config.yaml
model: "image classifier"
dataset: "microscope photos of single blood and bone marrow cells"
train_examples: 194171
image_size: 32
crop_scale_min: 1
horizontal_flip: true
rotation_deg: 5
cutout: 0.25
targets: ["smear"]
num_classes: 2
arch: "convnext"
isotropic: true
norm: "layernorm"
hidden_act: "reglu"
mlp_ratio: 2.67
inner_norm: false
moe: "top_k"
num_experts: 8
moe_every: 2
expert_mlp_ratio: 1
experts_per_token: 2
shared_expert: false
patch_size: [4, 4]
conv_stem: false
layers: 14
width: 192
kernel_size: 5
mixing: "cutmix"
label_smoothing: 0.1
loss: "binary_cross_entropy"
head_dropout: 0.2
residual_init: "none"
optimizer: "cautious_adamw"
learning_rate: 0.0018
beta1: 0.9
beta2: 0.999
eps: 1e-08
max_grad_norm: 1.0
gradient_centralization: true
max_steps: 14900
batch_size: 128
epochs: 9.8
lr_schedule: "cosine"
final_lr_fraction: 0
warmup_steps: 740
weight_decay: 0.2
Rows from block 4 of a small image classifier, named by matrix and row number. Rows with one number belong to one neuron. Each number is 500 + 50 x the weight over its row's rms, rounded and kept within 0 to 999. All counts start at 0. Numbers have three digits each. After the name is the row's rms in percent of the matrix's.
After each neuron's rows are labels from the 100 images, of 14976, where the neuron reaches its largest size: "patch colour" is the nearest of a few named colours to the mean colour under the peak; "responds to" is what is common among them. Only what is clearly more common there than usual is listed. The data: microscope photos of single blood and bone marrow cells. In brackets: how many of the 100.
# gate: MLP gate (model.blocks.4.mlp.gate.weight, 512x192), inputs 0-191
# fc1: MLP up (model.blocks.4.mlp.fc1.weight, 512x192), inputs 0-191
# fc2: MLP down (model.blocks.4.mlp.fc2.weight, 192x512, transposed), outputs 0-191

gate.246 074:525601612494559462484519508510561583370466432516439559490525545467556480471515400548530492507496493491460505479499418523525532462535445568540503598551553511447560550512591529506415454465562415544453479492440460429556531548482497460533570430501455461577545620544580489532493494419534489549602514480442484544500545519482509555537486504489468490477463485551470501491582546533516469466456577430509457483484536458464460518494543509433533493358436533487486455587503415500505483480525465501618472470440442481467443518459354540395521597545404539423508511530445476474494559503495592564
fc1.246 041:511585577533506524489458457525474509505533370537498522515519531514490506485513440584486410516442559474497462501422478641507459473527494587474492456520472389505574512479530508494487614485488451543499466509422537537507457454470550426525515490462434480589611530474603418581497489422506520610535520565450397514496515550428441525570441515526503494477592443492455496388491527500549539479483453428651504487480514496502405493490499517386459503500500499457496490567565554472516520490509479486468449545497453486506529559502335544396546520537539491419540460512411506462504493513444448598
fc2.246 055:485465521393397522555515548471517568504498483616482523442537432469487505520503495533443473569634503491456556514478583371517506507507530491521510508468485487489475551488458513515507351449530524568477464516473480498480566505497542440470521566460558499457585554509481500414476535551553502477418498546387497384416503504275435550573481523389485399481489463454516471479539502569505545395471522476500525538512506495606399475499556482546484489476469508458515529501464509555481493510662481539452544411543489476509473549530531532457520498521456487443500467561582522574510490490486507503
patch colour: white (83)
responds to: cell type: lymphocyte (36)

gate.37 069:469436473530407511504596536535476426418525563396585551438568470481527452408496457491412521502518450498534427484473503497525533481557503444544601492489521479437573515576540534524487516425485448534478492495546446451553534582525591502520608533504516375429514531610520476526612499407496543595463469430487512489444438502510506560515485475460472465465415583551468474524519587532455490432449546469497513575548393549459499615549533542555501597486528562407518508484469473561507539446482540477503463482493519530484550517442526568431536602488564613432469533524494469497435544504517523569
fc1.37 062:504433442476533446519520550497615540595375536510436454465554493577515504474529513492418567544560499534486512575414489397562451478547568425474534463520498533491457504502537539528448638607527507534480497520497467527554438501591471502573494457461473543563504491465513553533509470471516475511457518563455535425618539520491471488503464475443446509438398580506487583548460375513530409483522551526449518491512680502432519504511515553405615439524538472514519480468497507561441549493428512458533449470560485522501464501553516556493553508436537588526480496395504461549460459444574439496
fc2.37 075:497562499488412478565618422491525473561508519554540623391541469447517518504493405489558492527456499527381494525495467446483554516567571491457511542490445470503531458491419554537498475422493501484495521497533534529441592488512542515456517606558478477528636477528536551549444534574548525522590458500466490519453467519520476539453455509469531456470491452572510530470455548438427528544453490462533442640473535500511547471513605544553548646510589508428501499534447444536462462471494476503478464533597518436484410538529492513526468542515522614469514473525591562520588513530524342445
patch colour: white (48)
responds to: smear: peripheral blood (99); cell type: segmented neutrophil (41); cell type: myeloblast (30)

gate.384 053:505502551429445396542443492491614503565460515512559538513552453555474492500461510533454494463425477472614448506416515494538588392574463502594366624503524465533547461460408525483468560417475468502459465467465512635519462499517485449475520535570559477501514455603478461417495458543509507509479523500500490502505484488554493522464445542519544494456568516423468448501501564531453500500528551510499510571447544401451520570473446459457592463407570526453462501452484452412499435493649446518562520507480576443497531452502526508440535572420464558503497450522471477519461509525571620590
fc1.384 038:511454526547522539509560485504611462470513567510509504493509481471476504528459503452555561416387451437494509505581510485531513503460504542432590470485506546557477580520511508489454528519508539462490526631513438522450492545484396542463477483467606493549455413500456529607506484582416434410487479512444459486548507342438537501462515507410534503510411475514501528507516435560585552506520448499458511478500498435523479499524539469410501452497516489514545482518466422542529468478568536549550450596486481490476604550475430460648483578500429511531482650354517584507439519468479483419
fc2.384 053:494444552449540625551309553564482505421520498495483547532495410520513488367479540566545492534457531573483477540479514501501538494428502525520516477381521511557459419498448501521508579493491457465516471506470609547497498501487579444501524425568535504500575494449542502679476498487547508579413565523412504572455503521377464431512498512470508435470527568607518510533434448504430512571476519510494529539456409512500428493511510513568519549478484536485517519460475424447488466466508464519477489482373561577551451461515510491539500527506559576400499517516519508501428441477422582491
patch colour: white (50)
responds to: smear: peripheral blood (68)

gate.198 047:495577457518434459525518524520492457441638562514559465461491458570508510408471524487439504479500445480431525456482489436542521456627488481515512502427488564544680515500540559546525400522483464507538500451441491510640497556513544490517512591492496464560531442468509513393526532511509594511583497487545524476499463509557448554578563520496545445454405554500450593470462465516504448450471519520483534549537452473472529475462556483612552465563527504441513452451487431534453497482459493491575439588537528417453499527451587580395511514529524527457537455511527372444423444419547541544
fc1.198 044:475519472498519460545504498479443499517516621491543609410408474497471502394518546495549517531531594517412551557490517496478503464642598402542526511535504558531507488557505528467521500510453423513497508495568582470605505521472564489491505520440436533632561427455498442437513494473492562532526512437556505451505537479413470489582467467520582468469414479508456612540449405543530452456491601508478489495511597472562525570512489462416520493451478489531503523521410487518495519520419479465496502674539513518481526512481589508431594630526471549487520465526521468458442435496539448535
fc2.198 057:523451513408410525525578485489520453483487501490550603495541518498550489462512473516596505497458537395389522557497459350515467510482500538490520570508523490522493517458427514524495551400534478569509518463350463536442558504512532487504506474663460407497582516551407525505452464465492477528546503477473502535478464512471454452524437510527413528513469532586573478425511598452612491527491528437492470551504504512505490512485527550497564611530452489484420524485481464591503454499504467599475530466532625454514518492527494514556461543508544542491497495525571494354561663527523435489
patch colour: white (54)
responds to: smear: peripheral blood (45)

gate.151 083:508526469457437476508508576466487450508543543467548429426538489441485474522403545483525503509511487502516497432487540441445532509619427505579480538503481551438575480520509552491438439462548468497480526436504478500519549545519555480486595568534525389519522466629500550483572543529451595531560506448566516518460383473588457530564476517504510456383446492463417560501455586465492425447433488543478517631558424485522483609504549550490531490477454517468458410448502391450442515437509502497423517527438468462414565564536554535372569539488474488479607529540409504518526550498518486552
fc1.151 078:499576486469543487506487503477489507435534460443539527449446516525471448581490467495485480437615463407488558523400557417413575500505501506572465458493511387422501517494466566509514401466491565518496551528555409479529548491484476485380527567562542466419494486543514495574453468546507543586522469520627471630442482528552450475483508507489462428512510475594472464481474567537477520481518487522566486618467373569499456579522556512465498523481501530495501507538456596463574518503496544492442594622453433397468420538514561550476503494487486481363468471478513559513523498524598468539
fc2.151 070:468551485452547650502418549431498414458515499538496555426497527527509508527525470532683513549468498465537429496567505399518482491426509564441493469577478507464436538498519501500494519519488498456534485473523509504497540535560513430495500444527439621499546508506493510514496506549480523506464484455433421474546514520362497478483549519526420441474522465532607488466454469535527496513515500423574513511478494515416550453492610556518529526550535441561468482490518451389439563404533462546498616570523530586483534596519543447557422517597611430472475430494469525513505481630564577479
patch colour: pink (56)
responds to: smear: peripheral blood (100); cell type: lymphocyte (37)

gate.74 137:518417503508438470534555474476493480519552570344462560514514506442456425459452502499573525503473472489543493536478489522465594502563489487571421409512470419563433459523565512497421408519408493510425538407491373494520537603529596499576558547497617477527541433537561464448490523529502497451504559481491585509537433479581547477452459486498467477403401496482453500451477483505526525398541462546654527604563586513476493576465511455516509472539501484430531473465517442491510598487495527454507505426466486462464509473502580562484512499413536556452567538489427494508419502532553535514
fc1.74 120:509545564463576557477447499521509475468596541385489593497594544476504530539487440477641464452446463484639536493513429527546527482486488538457444513563476448481478519400606452521527507491546565560496544505514361469520441589437413481518437461473539481490469529518518486493465514511469484523436523425420542473540478388496477501473470506528553607435450465497489463529483552424473461439561381521595572440512508569535436512465546524492452520537555519496427441518525428464545502473554518560499512527486447548480522482508395484560577553508414475429555561513446457452483479553538622527
fc2.74 125:546592465545560548417477540468453457598532488554422447632482506457434500604556470460503476520487466500507457420531475643554453495519400526520491491475427491563475467492465445484491643526515491529467452447534572367456496540506446490533493463542506498414469546552596488463536580531444520483447534500592554498508501508476652575516552521493429502521529571531506439498412447547449502582497500548578493520415490523545561531497534413560524445549509393521534488500491494497469528596497556501479569569500465510520532526506595567466454451534468455482482541474479491488430451425437432512
patch colour: pink (50)
responds to: smear: peripheral blood (78); cell type: platelet (25)

gate.55 042:502606503491442436533482493490486497453573554529516504482445495523516476502521491558517423504548509476581506500403464506531519439564512521526495559498493479520585487555525525531502524547488433575455499417446486544584509656517572526500555541519468499329525551723521410367489499486516487590542489510468516458491435488546478532577538533542368472484515517418505459469440499508525462484474587507522528509493451512514529626487442465517530477499446529472445491489452422522504443507463485533482526468486423492517414509505579550462564551410470499411472398574550440513470516538552458498
fc1.55 043:514484493537502590517533498497430471530350454426479455545503508487535517442474472441455501451536548553445475495531518552522500499480478566464437459520503482436375518488541515469478497517538542440569500558513581580463548467483506405499447513491376459596455494306515499643514493510472570523449480514534380528529547517495503498499472534431527521530505527543478556509576440500485457374589469523599489453480587508485496381478500531527456482517560512503534483575544475438496532504324491533500524512477505509490543471518474463582410466589456473533541574446465566488507487494447428514
fc2.55 043:510521564388557722540406549562479513463508495424461478583475388572555516457510534483470477469484527517541603495470519598505478489463513532492535474448544493562448431500495468549506468487479485485536476449493499556540493528484524461511523480644552535515572497534523524616489540513526547558383540549498484492546513503312449537430542504398466389471531534582447547532427470509382382534451513474502552568463491511469477476504562439564511473494419502465540511496510426483472442486473466474505521457401470528521502475534532497570522504471532468483511541538485499517409479506456515501
patch colour: white (73)
responds to: smear: peripheral blood (41)

gate.401 130:519579556439465461466544473479505474445488537431532615481495523416517493507447443507540499495498576439551422391501486460574612461486475524536551510502515448450532526566612507515513469462475581485552518491460314494513595603528575507433495531517509467546543535571522517498515473471436449574519494446438444512417473422494485541525485505521492473494539459500467426487605625543536403510432515484649478525506448567504500487470471492503535435460502507526575498514475516463523553523476522517455561489461366454459522437495443506523606641486435570468493530511468526546526522559538555530
fc1.401 104:459392449504464519483566455498427459502588609536501472486435476573495501518488571428557592548416484502409539478446457488365492489500528469452568370497493479603416572573462453483548458494426442550418501507516459469456495441502532570479529490497561565417473435491537457443524524611474512564496512442490563479470453400530488499495518470543539539554441511548543476413436469521483572496388586491436470517545459466547481548524491486476486532516463533563458511489478477545482475456555476476415561474522594510499534489479621527431455487497561525619467474589450543390498501502471473440
fc2.401 118:482511438551484452509563377603531520535508482407481473432471585471491510478526415558400524429436495524499415566523555593502483479551497523506487510603484510433518404520355584475501477536496449492501554521477595569525483455529486525482492572363491456461446498468551489540489521482470580533545486451548501486520500505617496530504460458577474573515523430565628517492496441525406560551529485398583445440533429479494573578493499470510611482441521506481492484475486504477505531541531480446550471577489481408484525527469564488535417496508521630500482488432445485587475507484511586494
patch colour: blue (26)
responds to: smear: peripheral blood (64)

gate.184 135:546507491492535358496581513477528487529380499461572523490576460443612439459481442514577475473424471420515418524473547494534496523561484532528509556463485559507431482496460530496467473470512603504546509431484535429465548476510473464538535499544574432419525594498487551520554541549503533365493539474529411496413495474482527525560465567544494457481405532508498543480564459540488604490518478491547526532484475459457497621435544496485492555552522530452525474553490441389545442407556577530586391442343509460482531466486415524468541530502463577547550458547503456498508534504596572502
fc1.184 122:536585552517484613529462480527372548472533527530451393544479507573513442454477504539509510478519518506547557463465426471526478483460488518512515618538443569435460405477464501495444589505492527477490454430513444579464483453524466486509568511476428503488436550527539525445526487493510464536583491494592528558521485421551473558428441504514491613481570534537470570570486530521489484502487488444514519488499546527464525443487452498402416469544482480528540490513529533460472600516394507558490488476518465487420518605544465506516472458501470380516591534506445534449464492485533225526
fc2.184 135:500467522452393425513492472611532509591536528475564596422478534425574476574557534507461503396491534463446463607455511433458507523490483538526496481495463489428508502504560556419467578424500526509473525675534404530528484440482408498525471575410434469552565492585470481550467544475480442546414480466526456493534513486537564538482490497502549458503525509445445502472543455493425513462471505475521516442565518476532402463512481554426487485453487556543443515475490614473579466410510459521465436494570536403473470551477487565479482506383481527405532444538505525643567522452526536491
patch colour: pink (56)
responds to: smear: peripheral blood (97); cell type: platelet (35)

gate.460 117:531509566468479452500512497433539463442584608498570474500603446460526463428430556482507394506477508469499469519536516435510474474526455515468470585519447570442508535523532529507499462411435450538521498388465510420516497581449562465532588556513452398490508565519484542514604468480465538521514412469523513527399457490532427521539596502475538557430468518483563530548507488523547379454469528493474469511520566432586538424463683525452507557600507487549512516538495468495460465528577516515517438482355548452440596534496459568469541463407478490586490462507429452512458499499481524510
fc1.460 120:540541536541439499524508591495507405444512585523457367517504528396454495425468505486614419529489459527545523537463525473503527512522431522514431585484433523370557470525488567489499423518518454586510595486441391493478398565499450408531513528539387545516513587616514498476546582537526587491535531556522546503407507509572464587525463540525449484479498479439518567652489490477451417473516457549490573504549535484555474449483471490506443529535547490510486468492489431505488510486514529529539429467457533465481561458560458543466424441371437488604521526487476456516476472513527474534
fc2.460 102:522555482553364457481675491585578522450569495442486486499583531499513473584497494508562534480503489619505403626577521424465422511481491517505461495532579502512469473499502569497468531522507505509443485614522475542489482510529539460470523536534507455572619515572473468479488560454513529521563451511565503457484481513560517497476517508533541475553611475553520429560441496516532533538522502407462404499529403512512491504494548536487550532438569495488423481526534574509466495456408544552454629541558579537501532491511455495577478571470349504526492507474606538515497447411551558522
patch colour: white (53)
responds to: smear: peripheral blood (62)

gate.291 129:527470519475527460515571462414447476517412503510512445433538477466470419410464468551532518524561506435482540555478486521496462493531485470561511543547572546510541521483532526524475583513517441506510472417445438505573540422486631440558588567562462468624524494528561487498503494465516453423495529435444495491468415527510544544535479578535443440439411539483434562434512529487538485410457467434614528523547438532493548506490499541543504539464541360499511551450535530494434508459454463446539455476425470502389519479507565555463542618455599462488494546570477366470527462547565455623
fc1.291 138:559510453575451553515519531582573511476429478513518471451534477586517554496517548461497412575490447545508423475493552381497613507432559507439467507479462486544533439511418510524453503546513457513458502519520548502496529542549482538506516487595438536427415469512485562434515513589482507444455498558439512469531540498484570513512544515465507510487534319514512566546467435582560386495507547440462514516517523451419438473528421484517644511502591504473506462493482466561542571426531532404593447549564530468518577501484556533537422524429605460606491497427532498542556590553476537507
fc2.291 131:519577421522493491521534401573498533486486441426584691469548493492620516423512433501531519479634552507438574592480473499486459484619485465472491560461486507465568488504587463549540428499502493493542451367532512447488553460479532543452524468507431533504538472472574584552453480468546511489514507491433436540381508528483491537424451515510481492483486428498382522532504563407454472527497490478508443553471476460470453509555519505508587542564596581411445492540517385434496524477543488489487451432471423485437483479489474444484464528418538536511489491493570532439548458526496467416
patch colour: white (53)
responds to: smear: peripheral blood (100)

gate.93 087:488417535489394532495406474496557547466679514486523596510528420449449404519425537514428436403458555507512513541528417440522530543543467463508510481511520490410504416487466542480616543344469451516480457456462598571473483630509569501494576582565408445439548476602455515475556514496508524508491537481554518530515457652570513565477499536530483524552496447388457444505496552487460503473446466518441483562528498533543483499487507517458512469518465450472518458439469483476466440471521461519507487510495499467467485567447494543408446495412557557463544512524455498452489555438516536550
fc1.93 082:461529541469461505422444443426593486502477465439463492508553582543423499617485476544425419456452592497497491506528524626525502558449523567486494453500506418547464523412525508477455599502421545535552536421570450426462571452472454497431400485493533495476478460508545555528393486520421448512453505486440431456526503505510501483476466516506595580508526563465478550491520510460513537492556454531534503501560483576512460511542540457436380413428569480576399494507490455442505479520567508634500506447413475583480518450548470499542572521478430466489479661482446537562472472521504442499
fc2.93 093:504557449501552507541537543527404550409537505492396492457502420455550430447530529468469464651416564461457409551533516573507582545566515540464518479488475479490478422480427502531500563378490458521491544528481528447461521509529429501516503518460559496425472575590596498475438476511461568470512447471525484481479461512457519489531494493464508522533448477520574523511534523545420517535442470482549505633311578443530485467525551523586489588467511418530508492465469453520534402535448423497365627522549589592518507543524556500521513496533466498493508444514546514487574479502487445535
patch colour: white (87)
responds to: smear: peripheral blood (100)

gate.213 128:524532553632467555481441452495476476471484454457541446394448494432495437512435517481528515426477549574622567451487484477512501497504441569530493533589508580443427425482549522492395652486500453529530590481526470561491542483496460447401581532540409520468493504564537571579557554494508505522571463438429488447478511453615542512521437516541449529498509483512457497522493549549435424487518450523522592463515426530533526417443468497506407437487527470523505532469526545450529425466405494527536432431449522449458497488556496557495452426443502343532541533547499514421442482484477433527
fc1.213 137:464367541459524542530481549571503484528617464506546459473513467540462548596521566445556357571469526517514503580514476353533454528460501519439483526520459551405493549538526514469478452487482535565525501424459565460505469538434495524506461521495484457455484501518371579545524502537460531416516504461506584500570541504368572531403537516464599527516586433483509531562468454538507450527433516525403653489542533505572452550482479476410373523477450522526511459528491482513551534513528476571512487477437507477615474483501444453492445505472407565509477468496469482523509527586559520483
fc2.213 131:450499402508435511459619452609553563511507476449485574490545457452515468448509432525479503447573502489343555542476501453477568531574594517482481514448476481422518503508488523510568547366498511476484586539544475462450471510454439507490511499455453480542465527477505530532441512525557538526563539496582483494516459571604452508409414544505419559531527470434525510408491553508504512537510495521572417495529529473400468472514543530566519586399599460486382512530499471533499587599531472478542462554470541502454438478491475534481551576490483546639471546534569543452568439506566427518
patch colour: purple (60)
responds to: smear: peripheral blood (93)

gate.238 099:487472534505523532507404507521468529407569614468518440485499506557445503464503510535475508523569634492519484540448536506483563531573552439468553517403540481422603531491544522495560476481465493552533481529414466547487499636481527446507528495529504431404551496558526528440464427489518556560565547433488512502538411546546418466642477541527508496428439409494479523531447517419466521497454418434397460487484474570493508474504408468412506514477446507558530466569497475414516466490462525528457464425413496587500486561529396495570517587527475630464573504537515494494498573479552514587
fc1.238 097:442401484529528401502491493508402463524502541390557535477427496498529520495534492485456514490571552526529493555456485485514415492455537463452537520509477497617459542576569458462595487629521521465537450612498500468437424491498548461528493485473497493519524443487555482462488471466581546533548474499521548447478531541513585479522547505509490449519432480540595482469479482514570609605506440499485500502456452505506494616476488503527553574570463517574408521468454514508427495599397443469379430410631573482489450470556530498446552469515586576558521449507582418467498422464434483452
fc2.238 075:429480510404575432413502399423504460490535506473520569503527593472487469603520367519504542480464474527468495469606536504507545519464455548474469544533481513386526571527440536435476576661523545483508489576452551588552566474525545458475509521444507474514509474412636508472491435522471535632589527465478516547479494501569479541502438481570442619507582575511585474552498492466437517450543478386557423451507522471497490545469480553502451468461562541508535498453506570473527539496549534449473425547512512494494518541501497503507472515358522586491480502446446486551520558446514530499
patch colour: pink (53)
responds to: smear: peripheral blood (99)

gate.327 065:509593541379478481465480520521501537359446544543533531503494515492500469438502514526494485576572555483602391459502448483535537503500464515502549516478525543487552512573509507518553432491505574501499499487510321454534513617480519523447587507503453508532513552576525503479471536453464402541587489451428505465424497431524476517578533511511495530469504467536506490480494528554516352577447553452501474521537502550552357458502429516523483449485438489546560510410443452523477524597488461527458574513387425475516494376441460461443579583474410580437491526513481496495538493572517511544
fc1.327 052:477448507535458488477575473525495495509568505520477454471450499546481484583474517443560591542432458488469514480400500498429517454511480499506550551422504511473504498532469485490569454537452378535469502498504497469492512561494477509489565468534592537416459485602569460423504505504467489531577511416461615416467466371537528541505486490583497531522425511474499472512453459524434595500354579526461500479564417442503502549516479458449500423456440514530459494431477438513487480538585462486437502359503478488468466452455618570428550540454417521607450418616522432529454474542450421434
fc2.327 061:487410448609434439494632423549501490516490440431483554435513652451477487468528449509528508438414462507513406501514510572511502527565506506520500495548483490441492465504379572469501535514517468565480553563501525562527447402520552468485484566413455481477455508519608475548485451435447528523541488460564502571543480526631508527612536483551478584533493448560620481519441500499474591562511498398585422418538445490586503516491531540506535549454516564482503513504449521526511497520585513534517534619559501482481546529486506483570418482531484628498504455479483549501455580455504537494
patch colour: blue (25)
responds to: smear: peripheral blood (65)

gate.33 090:523445536513449497487551479454529496511509620495543416445523457538416465444450472458541465494452479503440473340585561476508468407510444564505495573485507532453547614540530580505470479506531497457457496427525518480619442552512480508499611617527497525470524493549464441492616530508513528514558529448488468518489461436550513559474575531501475555396474485483462488521544490517474434459439600497525577473529546486479562627500442523599532419454426503464506490425568420486496420448517519510495457543466493428557473522441539595408550458409458581463444520552473418518490487492584504526
fc1.33 083:460537558446513572513487594448542446407546430489574456420499512547525497550519516439438482498515474558586494512459472479511551496463454544511426541484476375497430552493626462466423283429441588538506524440422480473466510444509466536467516559508459453542411408578493565536499567436469465468602487436476503508529471476516485492546502492548588526454577489521483498477484522541480561484482595495439501515537463550366384550453470499516460409515548533548476501470574526454496477525486522516574496538496469528535454489402454501468503458435444513495508531519482544466502448527494633540
fc2.33 075:490521458565541490502555461515497494583516494407494435455488571448473501492532405522531509471481523494412432549582537731513451489546552509534491476470417461473500588524476477464498452414496455626495529470551454577514448520496478427500533575411515497438503497509577483489483512558524549500489503508567514547579467529563586559498576514479511598490500530600595482427486479522585551574507508458635489466527429485422499502483630498534597547460508493549469519489472547487529553554552463476504581587428614518504472463511562442537441495454501511509465447515468501463450447500491454488
patch colour: purple (52)
responds to: smear: peripheral blood (100); cell type: segmented neutrophil (48)

gate.340 123:480482599495484491449567568496560471453477509550416460537528485452508451448415465565565523619459484447546474558443515448487507446596449524504508553506553563452523502500567542533447482456519411523542491466519454530509560578512526468521619463517461468400565433491562478557545441495502531513601498492422464570475510439504446568493441543518483543458513473542489488470467528554396440439469524463436521605566536544409473528521542455470610615487519523461534448483511484465518450465514497486552399422472448428455427535432408589318488534492495541509475511524504454481457493473573574532
fc1.340 138:390467513532454535462473510518548511414506511422388540641480437513466487501475474533447466493470484521478532559441626551446547491498512478435518456551535538551537447476565470480453635453578399535430465522382507545445524488496503499462555511489495535501503476551542499439506457537513520498525503556416543578490549457522457509469522436478498404530482588428526561514486468508435549446530475497450492595527596449468460637571521465586604480462516463485449493505454468519475580535427532524472516409487482450466503547442544455399549413458466470471484469436509479477525476499610600405
fc2.340 095:534586435475503564477589433441530500540484474593490532564475470524436484487424600436452427513556531475506543471489485523475445518428450536531539473478569455411502611456492603483486475504507416594437484452513464563449561589490458472480480577597495428376524480554623524529468496664492494471440516503523477484471532498478512468550554513477322471518543516460514545451497477480464516449487517547575508503463548513532526502487340463419567479498423432442488509494496516504538484496500520401486548515499370466529514512524479541456494504465519494507516429512551546483500557405436488449
patch colour: white (98)
responds to: cell type: lymphocyte (39)

gate.296 102:530498499587468525484549502454503543442506485353484452413494483373525449351422484522470547527527453507515524395466490499490511451490480518596500505405532523476439463517580538523404573506485480528461494347403543563614597490542526498505628572596424507543522506554491518509631503456520519530512499506472499545511462518554525566510546469453468533435518492444507581499530534532463472479466560511524506568570516449464517536487500511479510417571465470434594545440509521516332583469518552475533514465495500439444469476488564549489522559483529549489455508499522479487469514468541574569
fc1.296 084:494411560516533473558406497527534549611542568452415467534520501332471545504466494449491447471489536492503554493474520372509433516535519544429528524492522573429583481475535543473532460452548447488532527474491587564528437559550516501514480578476377540512575581423466495458456534498499452425480483536449494549474497451469435482509527513476522450553641542524499602471545524485570423489526384531498509471527460555526575510506565473563416505477517478551459466600418522532487554486429477533487483517595406527565524448504487483553548425545453498582517549450524408531544518468538542398
fc2.296 077:517617562465492533565609620398570525554498512520424583451481551500556537450544473472557507392517482447505560446457506467518564467507481442461488508509448489484544402526528487539506525552487512516561490554534545429513537520545423535528520441570482458515578492520540517548475573559506515509663530486511448554402479537366492581523567487472462386457531529536500509423444437489393495516504473479529486458436463529483552480525605447574584551528524411490494491491497507389463501520562456402493470462462503480492477535488493510496489547481545504391475603490521447576512522518608435519
patch colour: purple (63)
responds to: smear: peripheral blood (80); cell type: segmented neutrophil (43)